python train.py --model="image captioner" --encoder_norm="groupnorm" --encoder_kernel_size=5 --decoder_mlp_ratio=2 --decoder_bias="all" --decoder_positions="sincos" --learning_rate=0.009
Rows from block 5 of the text decoder of a small image captioner, named by matrix and row number. Rows with one number belong to one neuron. Each number is 500 + 25 x the weight over its row's rms, rounded and kept within 0 to 999. All counts start at 0. Numbers have three digits each.
After each neuron's rows are labels from the 100 texts, of 14848, where the neuron reaches its highest value: "fires on" is the input token at the peak. Only what is clearly more common there than usual is listed. The data: regions of photos with short descriptions (Visual Genome). In brackets: how many of the 100.
# fc1: MLP up (decoder.blocks.5.mlp.fc1.weight, 512x256), inputs 172-255
# fc2: MLP down (decoder.blocks.5.mlp.fc2.weight, 256x512, transposed), outputs 172-255

fc1.322:511503510496561488519486540493485533562518503482497501506482532479488516475508496516459510470551470464480485482489511502512554462496500486485531499502542483486554464514486527492540528496474486505535531488465521537499528529456521489471505444520502512497
fc2.322:509508455497501489504513512513502528518482535513494532514549515533527517528486531526503499518465489529491509498506519505522497490433488481514484477507415495528468478495534472522486488464475491504528534566496502483464502520504462513532493482555444470555
fires on: "w" (52); "p" (29); "b" (10)

fc1.139:531504443521487459459487495491502485505543523495451496512452533497480511511478483506480487462503452517480457499517465495521493495492519523512504503511486500537499504510515493507466529508526459519529499476498553498494568490501481527526509472502514479507
fc2.139:541501496494521499502507522480495495485510508501521523503530538493461483515486504483524517514508537500490502484506509466542440526496477493473468498514480472464499508506482487486500496533478521436491513514510522464549526535459511457499475521493453538468
fires on: "w" (42); "b" (21); "d" (9)

fc1.443:470499493494487494471505538528536521523529505554461506494506514434499532504507490510500496451527515523507505488486462491490510485486517500510508420455471499526515527500485541459486519511502486498496505531476509479505506566540500472478507476511498522492
fc2.443:482501533483477520485496529517491508490520482539512496482512517510510486528508461489483517510518474519525474548502557446504510536518511492535580507484528524484516535497483499512501495445474474499487507515533472485485467494518496517483515496482462473467
fires on: "g" (27); "b" (18)

fc1.153:460579498540485508469538518473492492472455513502542453526509520475480515501467509494503506521531489480500488537490522508503459489508515476472499539512539483459494451515526545489495522475532549521491517501523521534512517491485496483476487486504504484505
fc2.153:502497482505528528500486530495517553525518462481505470505485534556468517508496485472501523461502553568507474493495543540509478474537500478546474516493485531484485515514511478480488532465513493506491452504513482484515517465515483487516487577487525471497
fires on: "w" (56); "e" (32)

fc1.360:488494472456489496507500507503536497487512548586524513525526529451509466520494439465520465491491528481522480472500521510447515537496471488505503487465528468492514439520543496464509480513505509486474468512485485469454503474463536494526496499516479509513
fc2.360:511467488428493480525485534452506462491488574525492481481498516488458500491487467508537539528535479501488508485479441520516467505510512525527498502498481493465558489494501476542509484522501495458517476524517520532515496475522547473558529518491491538515
fires on: "e" (31); "l" (30); "i" (17); "n" (14)

fc1.493:525537526492487512501495489530486491493505515521512455477507485453534491502475499487486484509510458507499504457464489500525516483519467484510490516532485523499491509497522482530536469551434500488488483525504518495522488507514531539529559524481506470514
fc2.493:483515541489470452470495490482488495475526491460480523489497500504495538492532481501520517504498530550519501517470520523472502494546490494481459517519524469472496486520498503517472460543504514497493524493472500476489494454485493481527480527504500481516
fires on: "a" (36); "s" (21)

fc1.382:520483484507482522502493476452509478484485491519502500476442486503492507510494470537506499561476494503497493487481470459502541496497520532503456522487473499492458494494482488520495477486469505518563457499495513502510537466538505486531500510506488500476
fc2.382:484499469486497480534505456502537508521525490507531481488535513473512500450515461480470540478505503497486546530516458491477450545470506501521518508493490488477499512521523552529498502503496481500491498546492517522454544533480490523545474504492477551487
fires on: "r" (59); "m" (15); "l" (15)

fc1.455:500509499486490526494487524505509503475497510500511503551533503476511531456457545493504483511482499469519507498435480451500508512504452510497488418428489534493495540467497474484517505523475484462471491525519471505509496490495481540464509481539524473448
fc2.455:497494489516515441491508487492484502498510524494487528488512514563505558494461468465481493490491458476533532518525515516518536488492467494479498462459494447536511489476489468554515497479480529514505518492488503476528518507512473446502448506507448502478
fires on: "k" (31); "a" (29); "s" (20)

fc1.336:495500484489488447477464518517459457534481512514498466498500520496478523506506514474517514531513521508494517440487531543448484527533456491465506482517441473489515430453486499476513476519476489522470527520504533528500535544523537524494511518473486476496
fc2.336:474511524478449513456445510482488498508470494507471500499531488546508478520498475510501448504481523496494482483510511501490465494446487498531484497530474502501503546509473522507494498474519513528475534471517513527504480454507524501512447502520511438477
fires on: " " (34); "s" (33); "l" (17); "i" (13)

fc1.393:552565505491503538546477472488494464492537510545471492546503485454497488509489490510489524502493534498511531485487541488486519503543518509449502509489506539526496484460496506482518513460512518513528519522506517534507500483502538502477445480488509467468
fc2.393:491512464500483553488499502472451500499531520478512473502472513521483490527500464508517519491512551516467495480488508461520491507540496501515457462489524504520514482485488519513474489525455515525478508522522499554497464553537496532469508515511535531507
fires on: "i" (60); "b" (9); "w" (7)

fc1.64:488526487517505488464526539518539497522522524484513499483464540488455502493449490515492502490487454511475501496479510512510532515497535490497461537530480490489499512453525463474498510527519472493481543469521511516443469513486458488494496476539478474525
fc2.64:487550463524496513488464533499515515465495490500481563516476488463513483488514524510476471495467471514509498517512539552504497522526465539512502470474471524536519526462480539568492514511498512499487472493530512524481486456463488533477526506529503500544
fires on: "t" (64); "h" (31)

fc1.12:509526515496517508508482512523517474507512505503451501490503510470473522505498493498555494525512461506487471499510473476527507532507488521502479564538479501491510460477436485520510464516470505449506532508491558519540451455492532512481445538505498515523
fc2.12:478542522486496500472533528533488491461496490513497504472508506506527521528510450530531494524500511485491448509457494542507476510501475464480498517540478526543496518476459477489504456501532523508481487455491511511472497493488493509455483499478480502462
fires on: " " (43); "i" (15)

fc1.311:472514518508503570458536503509525535519503507500526476461497506520476497487461521515527559468513497465495545463500432484506497525482513541473477497525503528485485533538539481512487521479498491544504488464463509465459502535489503509465514498499463521509
fc2.311:506503508484497502480508476506523497503470470538527480497475486498512496550488499505553553438487458507490470492496524453528560515512497526498472533514511478549485465525481493526481496477481550496484490514471436476485493477469518449545515515464498493503
fires on: "r" (61); "a" (36)

fc1.386:485520498505519527534472501520488483512511519511506551506525476454490517491468445512496540522498534477484499472480452486509508481489489527523486492500540520520510429493506520503553505488506510527501479511526486504446455502511497506521492510476485495548
fc2.386:502481539544537497488511524494520478475473492520501512525477487492475495504497461484530517478542477518479508497532529493499507471479513473474488485559523495479483500521544519527502518488497485506436510489477472493535452492499538515492454519497500521490
fires on: "h" (44); "i" (15)

fc1.120:525508517473539485505515494473506468518495504510530513466428500494447502482496499493507537509520531486525542513518476478461499526517540470551482518460513498477539502484529512457506541492458503504501471529490510498500510508511526480525478465475570491500
fc2.120:465463497523507481493504503509542505485530499511448513487517514507507505501493548495576459502479487489518532514515495511471494516497494475561494446507506487501509479497513510446495469508502499496526452493487487496509506512484494534487562534514496468451
fires on: "e" (47); "a" (18)

fc1.114:485488493473491468521490506488510490488496464495508484521513481475492492476501491542492479497546506465548514483494482480521550492521500521532492465501513442473496516531532495464482500507501466477531478508520502512515524514534511495489478521512480487491
fc2.114:494505488489491540561492503510506487483494470514470490510445510486501488483445500487521517475431526496490498512501493463485485456493481503506476515508548521506492505530509473556508535502534470494493450536502484504505525465471494490479468496479471514437
fires on: "h" (61); "m" (8)

fc1.484:497498498495526484488491553514498479498539509511527529546501509488481505493505469500510498496535447536507537472493497489475498480522459496491538477486499495471535485509498487541511519494514516473497463475495504525512515526481531485454446504498519501512
fc2.484:516443449530503488471456497492536468492461468457476520475496497513512534514466482503471508498531494497446479498517518494489500482484534505503511519502461515513483500517485537482487492479515495534532542550499461524504472511471500482508486490508504496479
fires on: "h" (16); "k" (15); "r" (13); "b" (11)

fc1.388:515501486454525525528496506518503477485494462528498476506499499520525474490438521488464475535531522500507511491566489492488490490513541489550471507535513496522486495449434478519526502512492480529480526483471493468489535512492492460469456515512513530469
fc2.388:518477468503520516554484491509497520416517543487528509484507534516476541515502519446486510515510523486506477482523524474478501507493500526491504536509511515500555477490479489519492547509532508501476456476506500489462496509491512490479528459518474484502
fires on: "h" (26); "e" (20); "w" (18); "g" (10)

fc1.470:515539533478460478498512508528501453500487502582500500494467513505528549512479511463488483487486523508497501518559510460525498489518500506516521497525514521533495481468498519519501429467430492439498498500475514519533512508498494491501517571486476491524
fc2.470:461484524510476448514460487487494508509484462498500496501538507504508530502489474531481537549503491496492503514542493444491493501499511530496510532517485457496494478472508482535503488462454541477494477549507471549493485496535468481496527519532528476506
fires on: "o" (75)

fc1.257:447474483505474452441480508468514516517506544485502502554519516518525471508480489467455502516496504513495533473499472508531504509497497487506521531516467533518451516547491512513499453521521444502459456479490507483527481500519539525474487556518491503505
fc2.257:511496446512506477467498516489513500463471496504499519503501454491471510514473493537505535466529479526501537506503507509512532513479473510512513442493551475469499480523504482495507514518482456532488498515527502559568475494483478498485472476491499530558
fires on: "u" (20); "r" (19); "<end>" (17); "f" (12)

fc1.398:514506505504492535574475466520512514470523555517515469506502521522536498472516516490476441520477486473494498474511498505510480529481526485506477504510476496458545491503521538471466469495536531515442473527487507479482515497491530513534512493498524503556
fc2.398:555460467478527489501530514511467529537481456455483470535482517516501522503514493495492464530521502545517501490527483504509497550488522485453498456457489499506480499470500479480536514497517503476487519527498482480489518506501487523506483447481510486468
fires on: "t" (48); "g" (17); "q" (8)

fc1.199:471530493503485485521504508520525490440481505476512487511509486521465486473490544495531450513476486523470517486496438498487526509511507522541498514498523484516507479504499523436493482506471492498494495489432551529478502501530502457486524517456484532458
fc2.199:548502514543523502485520545450453535516500498538483475508484525492542493493570480470492487479491508494519496528520539489496486492504524472504479491493514513490478478533481447528467494520513502529482500494519508505490484472496548515519521478553451495477
fires on: "w" (24); "i" (18); "n" (12)

fc1.10:473483460461500493478538547511487496531508506509510491504531523483473492496509517537456509465491476468517496494496494479486518476514514513502533523481509518494516531540530485496507525462476521529520493466488531501537461486529477521563487482504469491497
fc2.10:545516492517520480460511550538485496497472476482508513491539528480443517496537511539466520478483503548470538521559495476512548524452498508513496503505485521509477492498538495495488496501464540488488488492507471457517520506436517481487498515537506476459
fires on: "e" (53)

fc1.233:484554486519493545459515476530489503537458451469515531514508511478507469493495492511477474473509494521535498521513444521466497503516489517500522502514453474496506494557476488518500510477496519488545478460480515491488458510509478525524519478497499535493
fc2.233:504492513525475468515508504464539479482513461477535519408477478483519506555487508468511489501445462483466497503502512514486491524474521496539511526519496535487432525493530499492500498483543505525488459480499492503480484506471492471459500526476522523509
fires on: "n" (29); "e" (26); "r" (15)

fc1.416:521488501515513495488519512509520504512494511507489478500488477492528511491541496475479504512479539518493458491516499521519506485510490543510535476538468517519482508488512483478527489497504520477476463476462493485499499513512499474485514493484510507461
fc2.416:462469503508531502479501485509513465524499533499528508518519493474543506502531514518506508487497554496491502460528453524502490471484548485564450489493530530475495494490467452512511547513507513512514475526503492511459451447443503488501546524508539492474
fires on: "o" (22); "p" (20); "t" (14); "d" (10)

fc1.280:495474523509477479539515525484475525518475508506493527473477510508531472507533477476545511504515508493511496504489518479505476461496536460520490476496528522522539465503525474524464508495482520499454470499490511507484502460481502490517540475489524502533
fc2.280:478501556505492499432501542510498484480467486509440476514504501498471496479488498528489479527490493533527495496520493510526491487522457512486486510492550571462479502518472494501518521486513512513494495562466466533454496526494506457491509515502529491497
fires on: "z" (52); "g" (21); "p" (7)

fc1.423:499514430502510498464522517514476500525504525525528545491513522544504513533511460521517497501516459483484538470517493497498519501511519521512516513540516523502493522507447479501524520494489463513471501519491498535482480511486522539522502506471488482480
fc2.423:478547517501498510483525478510519515551494527503498537528518472465462512538525502526451535426529468495494496466474504538534518511495501509466522492515526496483486528504498446498523499510504464482469516479493523457559480478485458530478463507537463496516
fires on: "e" (41); "t" (36); "k" (8)

fc1.236:522478470519488467491500485487474535420539539453477528496534502470489515506531506473550470494520500514504516516533523464490510511537537488494514477462552483494498495515509500534487489470506531511479429482505499499453530499494534479531518528539497519495
fc2.236:511479512502524473473513540507561492500510510533505497430530458514481498525492526492495538493495485459513525544478536497451488538504511488470435504508563491519521498491543500482470463486540482493522473517490511493484514515478502552457486529494513537513
fires on: "o" (66); "n" (17)

fc1.224:472492495512521483489430475523473538517507534481486485528482467505508516531469509473472490513544513490483540503516502455512507525497489453486482476543478509481483502530490470511501517505514492463505521563453525493527492517507489544490422496463480550456
fc2.224:514499467486514497526518481496508516510533451508500485506501453498499519489505538486479501440505527503496515532466512483473452509515499531497489471516497506518504463513483528506486536490497506527495515553463498531484491500504496511491490486486483486505
fires on: "n" (42); "m" (8)

fc1.67:514494485471571486494528481521468465475510507553530535501494521456494476519486518473518493493499471467542435487508544445489466468526487513514498449510472482502478528534498504521503503528508513539501492475439509500496504511499505479527512511491497492529
fc2.67:494497498520476453450519486504521527514513483495485519460454496497523498532530495496493525522462478495509544538475512480468509510556502521511558467431493486526476479469504496505543520496522489476500501520515498546515505540457505490440527515479499490499
fires on: "u" (68); "g" (16); "y" (8)

fc1.232:507476469477488501547465524465454540476515463511532506518464479517516511520502528545464467509508541506504515509509501520483497491478506483479511487478486505509527491503501518537484499471480491456492502524521483534476482503453494476503508546499488488453
fc2.232:503539481497527517474488455522528491498509475527503554498499484453536488461543472492468488534516453514524484517550508485469518442494492478527492516496497496529495494485511511511508465475501480520434477485515497509478467487459497525512522485465502477502
fires on: "z" (98)

fc1.374:492526511502497509532481514500526538502528529492497565553493519496521505468512526517495494519504460540506513502464520478493477470519520520512478499498498496531512497478516511513468535513492473463503486472500511487520469488466511511519508539474474507473
fc2.374:513520481466540516505521510453450523451495507483471487533540482536498500499510520493465499507520475514508489468516512510522478524499496464509488504479465456505510482505518490520489480466507491519469507470494499513517494503475537506510476474499517454506
fires on: "s" (79); "w" (7)

fc1.211:519509550489481486444486509443461474469453525540499511503482458492510495521463529495478549553515483454496535511505512510512483476521491537474539432511528508496537489521551494482515507500482476519493508480509525518481546517526509486501494506531518483495
fc2.211:517499486453493469449495496487504529514492471449481505498537517473482491506487523520500512442570484542496496493472481554474474494516510506480489460533450492511463495554492511493494484531506485494508469511501462483517477557541474530502511492518481525537
fires on: "i" (45); "k" (12); "b" (11); "w" (10)

fc1.71:537505499538567496492562526484475500495508523492457462529489482489456521521481477495495462465479502508518530531498469526461488516523483519491486516507491497497499500510518522470474465479482503489499491535528459478524479529520510498516512512532489456466
fc2.71:509526511511486475500489503497547494459514469474523500524532475528517471506552488500479517510538511542497472477506498539490506503495476485542518558489503462518479482449479469517490495515486506510470434533474456509487493533540517502491471493518574454493
fires on: "e" (30); "o" (23)

fc1.308:526481528487525485490532526510492499529464503523478473511459479468492477514517466513567523496464519477498504531567507509532539506518564511493489533497507492542529503485501444517531450507508442544471486538499544498475484518488494504517492508487517522480
fc2.308:476501516460500464490496554454499467463508507515505481536484515492486496465527487487490475500542485480530489499523468514467531477530506474505535506499466504505507497508530431527498534472532495464525547489501475498516466523496503488525488495476513480511
fires on: " " (98)

fc1.133:540489415508501519503501502532467480544526506464539490513506493522498459483451465504507492480524497466452557524532472507459496480493479535524494514497512509539509518500469443519503537515490486550470493501482544487508517486481451485494495513505559473516
fc2.133:521493487479487500507496481476537514511496541507478506522481459472435416500482481502534490518486468480492492525453496527535514530511509542509516469509479470444517552514483517490522492484520513517523474504528535481531455509470493475518474487474538476488
fires on: "u" (52); "a" (15); "o" (14)

fc1.331:533501509481479505515473480506548483492500565534470510468466527471470490469494497490512510524473489530513515498525500496499501477494472515499506506484434517494533459464497489481473483499524484516535482453502548467503550522505519519483460516484518446485
fc2.331:489502501508483517483527518479521470473514495471470536540484464524503444535515532501519485482497554495527493508486470513513529530483463540529524510497489470538416483545499465486497480470456432534480466502498485503533517501492510487534489497469506489471
fires on: "k" (21); "n" (21); "w" (16); "i" (12)

fc1.330:506530513495486522464473441523433508468442495475512517556506498536449498487490530491521497419466499522487528566492510531466536487517486499509466479518535497496535509497452471526519478495524506481469479518454513446504537489510468546526512494501479494478
fc2.330:458503510528493475489499489476484486561499458481505498518490518466520492458469485464494500543495488542498509505479557565437484504523510481536486493513474488541482496467485503467514490507492498567424494445495474492491501480523475483502499503528493453489
fires on: "'" (69); "i" (17); "r" (12)

fc1.216:539515515541494514466508524543526521492513510527475504463483497485486507469483478478522504482507506468506534489498449511497527509507477506512503517540534478524491488486509517462513466511493528520441518457538539536486480498522489545557506468466514503457
fc2.216:450488484513565453511509463470511462483445483486540511487522546498462503525479475510512507464504518527464458481501532504446480524477481493537522470514435482500516512534518575461549511501515529495476481521504499454504493486501515512511493479496482483477
fires on: "i" (67); "n" (31)

fc1.306:478517478520501512521504505469477493474502544473504474501534514474486519489505517502496524522509516502555518502460527477506493452466481481500468499480495511433540552537500506557452493525518526559476542489516470491497494440514491499498476503498538505526
fc2.306:495484500483493524517487512496495514523467473507523506508517507494512514499490452473471527521484505509484475470456514532518514457522490542496531522450453536505506512514507473468511501470466496502478473500508491512465490481456482462544539502487489458467
fires on: "e" (45); "r" (21); "u" (8)

fc1.110:512509513492507500496493476505449500503537486514491494535533516517507492472496473503525448506507476514515490514468491491467520543454502453491532511472489499467580507487496519490516476506462512476479530475559529568502514535467488506461527467456494520537
fc2.110:524515458506514478457502496512478509504497525562508542487480515472478473491483472471516501496496502487514462476465462502491487520507474502508518524450481483490468480517494529486471497476515478520499513481483498513491437520487490512497498506493480529516
fires on: "i" (39); "o" (20); "n" (18)

fc1.66:445477458475479513499508470471504516521499505486483503450495534533562496498516511445501551533488487499465556498492492458488464504482484499483492472535452511506497502531486511481436505507499499489499507475512489524516484498553522503467479503507516483487
fc2.66:521544494450471448503512483482546502514525500494522524491477489529486484469501553512546494477526495505505476509526502487541515478497491494482506459466531533498476494507527523493505531529548522509493415482513521528536499475492475486511502478506483494497
fires on: "a" (46); "o" (36); "c" (7)

fc1.313:488531520491507508449477502519499510459534502520478504521515485499511530475506480545542472478511456520460468546474522435468483490533519508495516542519529501526489457496468460496490471503536534487510513492473522478496481521531501494515488501497485556490
fc2.313:460484501510449477510497545473457487498563511497513503477493502476507498506467468509542456524489492550458512516499517546452491529493527542478504475469482502485517508529486461469531506527521517511525497500530476468475524477552478524488483455489518524488
fires on: "r" (62); "w" (20); "b" (7)

fc1.300:465467508489487488516473490493481523484456500451540496508544454478493513526493505517481550447475504535482482526511494505506521487506468502473476503533508507528462528504487451516505552508486466501499497534513487565509468510511517519465499530501501508523
fc2.300:558515461458511526434483492500480517481479503483509509488549514472480530455480495503493485534537505525498490524483488528507448488538484508476518447531497483468515486479476525484498522502522496458503473485501521452489516492486515505510473431540491481492
fires on: "t" (31); "o" (26); "," (16); "y" (16)

fc1.292:451511485503526499529474537499425543474488485495518480502471471479515466471523455515503513534463474502492502489474479488488512549485523516526489489571475496455508454502507489509573484477519523485491468505510521513493459524526450474470531502522488481470
fc2.292:463507537502511463519492487498517521519543497467511509502534522477502501481543500532472553556452526513534518508500516446501542491489492510468503521482540509514492466496532513527505541473568489505523499502512522478449495543493516532494507481522507522489
fires on: "m" (97)

fc1.503:517442551502511498528499500547440532554527490481498534491510531487564462493492506530483515469488504511507475506499491498534471494521496470522528528499503503487531497533519511534504501488513523468556502448514527533526511490479451494548469481534514552440
fc2.503:520468470528522490502532527448490505531483473485482515513495483495508501478506491493526547512513487514462496522489512479506497459463510476530527470543498524463516510477453532533492517431474510505552521558497509465458517503467483474486514493518494509477
fires on: "z" (39); "c" (29); "t" (23)

fc1.329:495505542461484496504494501505474557495475479508504520522502532485505508508483495508455483491507482477507502521518510451496481480513495505515428507536535494470493513528519508539533493523481487562487520490551485496504452486539479499454507546521512473494
fc2.329:520509509469533497494490567487493500481510528482503458501518510502469526490451493486478496494481507500469477483506522522480514497489510522490509512519512488513516502556468524480499519525525536458468488529559440481478440516501494462482485521513501492505
fires on: "h" (87); "n" (13)

fc1.371:531487506499544558453495544488493484527515506498494469516499454483475467528491508480535473494510495488444510508470496440481522536466503516501475499535492493544511571467504495529480523505531513501498476497527512516454472505478502516501506495534524495534
fc2.371:453544518491551498466474513512471502473490483520510493467465491478509501505496524527542463494465532498497524480485517473494459473488518472498503485507503507451544502474480554509538455482548529512464527478519510513459521509511514485503453526510500475489
fires on: "o" (76)

fc1.361:492492474431504524511499499528534482513502496512475506487493504491500528522477501504536514475468502482556520541488504446460544519484514525523492532500523534471507509452469486495499542550482486525432494478508507529488478499510487507464499459489521534514
fc2.361:500556480556444444505440491480520459523506488503497489505518510475516498503490472490484536517478551519493507538505504536484490500466537491508537498535486485486548479548492537494459515475484536486514529490500478518478532467512486462494510475549460509540
fires on: "h" (25); "y" (14); "s" (13); "p" (10)

fc1.318:508525543481540516524524473519532507508546479538476490510514547471443528470516526523479496530464481499525478481486491477499491489500476515492484474475470490530531514487500486515482489479485543481518514478517502488528535498480448438519515504478470507508
fc2.318:488487478501516480507547529493512551494511516496524512490469508548489484483495537470491513521495503510455488460511486466472484498474537511481568504483540509558521525494477472499535506554492532498488520480527487493514512509506512505514528508523505501487
fires on: "g" (94)

fc1.462:451500523465517497476470479489516465501512479507506534477479475458524496493503491488524487498524478532470458475460496529485490490539487539461517532543483540527491508499471463496468535465525522473490526491502510513526499472471545505485463517474512464497
fc2.462:503493463487504509475484494466506510449525458517505470512498505525487494504493486524515493482522471535530519509526468521508512489492475472491485497507508477496502485503466492506513528509473511505515452483476459458520515503472521538505511505533497509543
fires on: "t" (28); "n" (12); "p" (10); "k" (7)

fc1.277:470494538509491474480471525516509520450502486465467491499534527501467502495513512489507525487514465457493540536489515493487435501472470511487513589504514522483529478536510469459492501474523502497527462527502479513529485488501539536475496511508515484515
fc2.277:500552515498474475527488527504519463497484539483520509489472571447506478486482520495452497531551523523479469499489536537432469529494525532471542500537541498490561523516494481505509459468494494493513503473484498469481488499504495526492460468525502488495
fires on: "s" (36); "r" (22); "d" (9); "w" (8)

fc1.295:502512461525514485502547502502522513531501475520522477505534520482479474496492528541508504500492537505530550525487486503468505532491517488509478487506528499464528464513482531489486504519458465492478456495530494496521500516523535437521498463527493489471
fc2.295:494461527539520485498520500516459452476513481464550495472458522483555495551480455488507512457541498550501465495483535516482479509475528495499485520498536503482509448462434514507536521479466475484508517509488515475519482508491481506468519504485561456490
fires on: "n" (45); "r" (14); "l" (10)

fc1.314:517495495522479507540486498489526474495505504549486504545490485543491494560522509527526500539521469526537534582512481508468468498522463489431491463511448553484488517556503533483500444496519504507474470488500458521520506514493507472534472495502516530524
fc2.314:498500485529527497543486525517504494562530532520493499500519532434500487509480454474547470498498509516508493452489482454481476488508564468516497504483488500533504521533482490491529501482526501498507537506488462565477496461497514472487473492535495522496
fires on: " " (63); "o" (20); "w" (13)

fc1.104:462531514530480529517533527480476447490502524569523500504485555498494487490466480456484512479484474499500495440542510452504513493465493523534508493496489532503498518513527464483468515498497478496515473481493518536465473510540510506456544548452493513471
fc2.104:498500496458493462461490520561478476506502498467475515509536512520496496513525495458492470469539519483507476525532551423550492496503491503507514527509516505505467525530497497535452481468503559466527514513488468502533500530503491477498524540456505471534
fires on: "o" (74); "b" (26)

fc1.411:498514503484473540487521508559513482473491499475512495505472514500477517491422526490519515444487520522539452484470498549519527523486500528480544507473529491524485520524500502498488528518489447512544486496504475504499536480487475484537517494490539517491
fc2.411:562479480489490530509496508484549492459484520483431532478517492490522494496511528507517525529468525493464455503492534463507493544507514520484444510496508465540497496499490508471492453487496470477498519494531506486493550534474453504481487501516478488493
fires on: "g" (77)

fc1.90:521482510497430459471544496526484486445497437491490531498528512498504524467481492483507506465488498497502511483514452525485503492520503540499480509492507513480495518456499527524496474476544513518473483469508527524517483485496495526513546494538480499480
fc2.90:489454504555552483526515457517486515536489544481515548476510528531497507527439498513506478509500511473536500502492500425489519495483458495508501503532492463522502461516495512471537498509488516522464495511449460538461525458496472462493477503483520485535
fires on: "i" (55); "k" (12); "f" (7)

fc1.11:472507503515470523497505486458474533526467474523516514487466487509483519460490507499500505486522452506496471497463531453444479481459459467486512487531506503460468491492499488503474498504513470510490472518462500548544472535539525481528485569505527511513
fc2.11:515488534520468470505531482491464541499466551503433494490501461510488531533512493560497514468518506488523525474454495492467500550491480525502449514461526547514507486545519530509523489501512500523521507476508462476519494506502525526463526461499463504487
fires on: "u" (57); "o" (15); "m" (8)

fc1.302:539478525460495480486461486499486487522476484490508467506480536476491479495486495467513503526518539500457498505488524444509472531528522489507509513513461488537524479529456504499496550511470504503516496496466529505483523507516513518485449477531459521520
fc2.302:505474510501462547518494551521423478497514510539533484547527468521504501494491456490522491539514470537480521507492451497506488492448446512486466562467466483536524507499492513492508522471497506528496534497499515468454492502496477485492491518478490547483
fires on: "m" (81)

fc1.410:517487450534497564529513467501508530494501479529464496494484484520526460505480512472508537495521501533515534494528503505506498484522506532479500461518511505526491461512489507478516479489468479492519544504537524548516513473452457478545483534524466497452
fc2.410:520504537496486574525518500501493506456503493462527544515488491505463518461491493489486503490520522499478508542485546537433502479531512545507465492531532516475496476527475503462463473499494486500560470519499524503451502473496468467505541515531490452508
fires on: "g" (62); "p" (36)

fc1.473:486470500473540487557503511519468509536493502526492503481512534490528460455469494470521523471500509497516543482519484448487492495504471510465508445460483480492459462535494487521498494501546519490500502523525510529508494526506508491503502478473547501534
fc2.473:480452483551495469484519517539468547533466510492493499487482487512492516504540517505474471490479493475487535477486475468480471478502480476520446539539516549483494491500459493538498496483521506487491494491494473478492483482498480491457482486513429479470
fires on: "i" (48); "e" (32)

fc1.456:556519475463535521555467516468495505532516465517510469530474502486465523465516506493494489520502469481514473514528465550530498476496477510528521487503484490502527498484541535461486496481494479485493438494473498475495521498460523488494515525488487474520
fc2.456:500512477491498507476535502514536510534517497497511470530550484512478502456503483507490462504516496531496546479502532539515496458523525515516488469513478468510473443463503510491473519528542498527515523509471468515504484517521475488535556477504463514435
fires on: "t" (41); "p" (19); "c" (15); "s" (12)

fc1.402:507516481474508509464521512491497473514530495495478533519495513542483504504521506509530487506477546459476518491510494480472476467483471468496494473507454517519517511505528491467513513527549486461489514553492466489492460505461477479477485478562526535518
fc2.402:514552514496459502488574471560507505547498460483529466488486498494508493492499502488483477501503467508505483498466540501527519511500496484507528466536530514464447473499471512490485489520475489508513542496495503509482473488489460509492480473510519474519
fires on: "k" (39); "s" (28); "d" (23); "w" (8)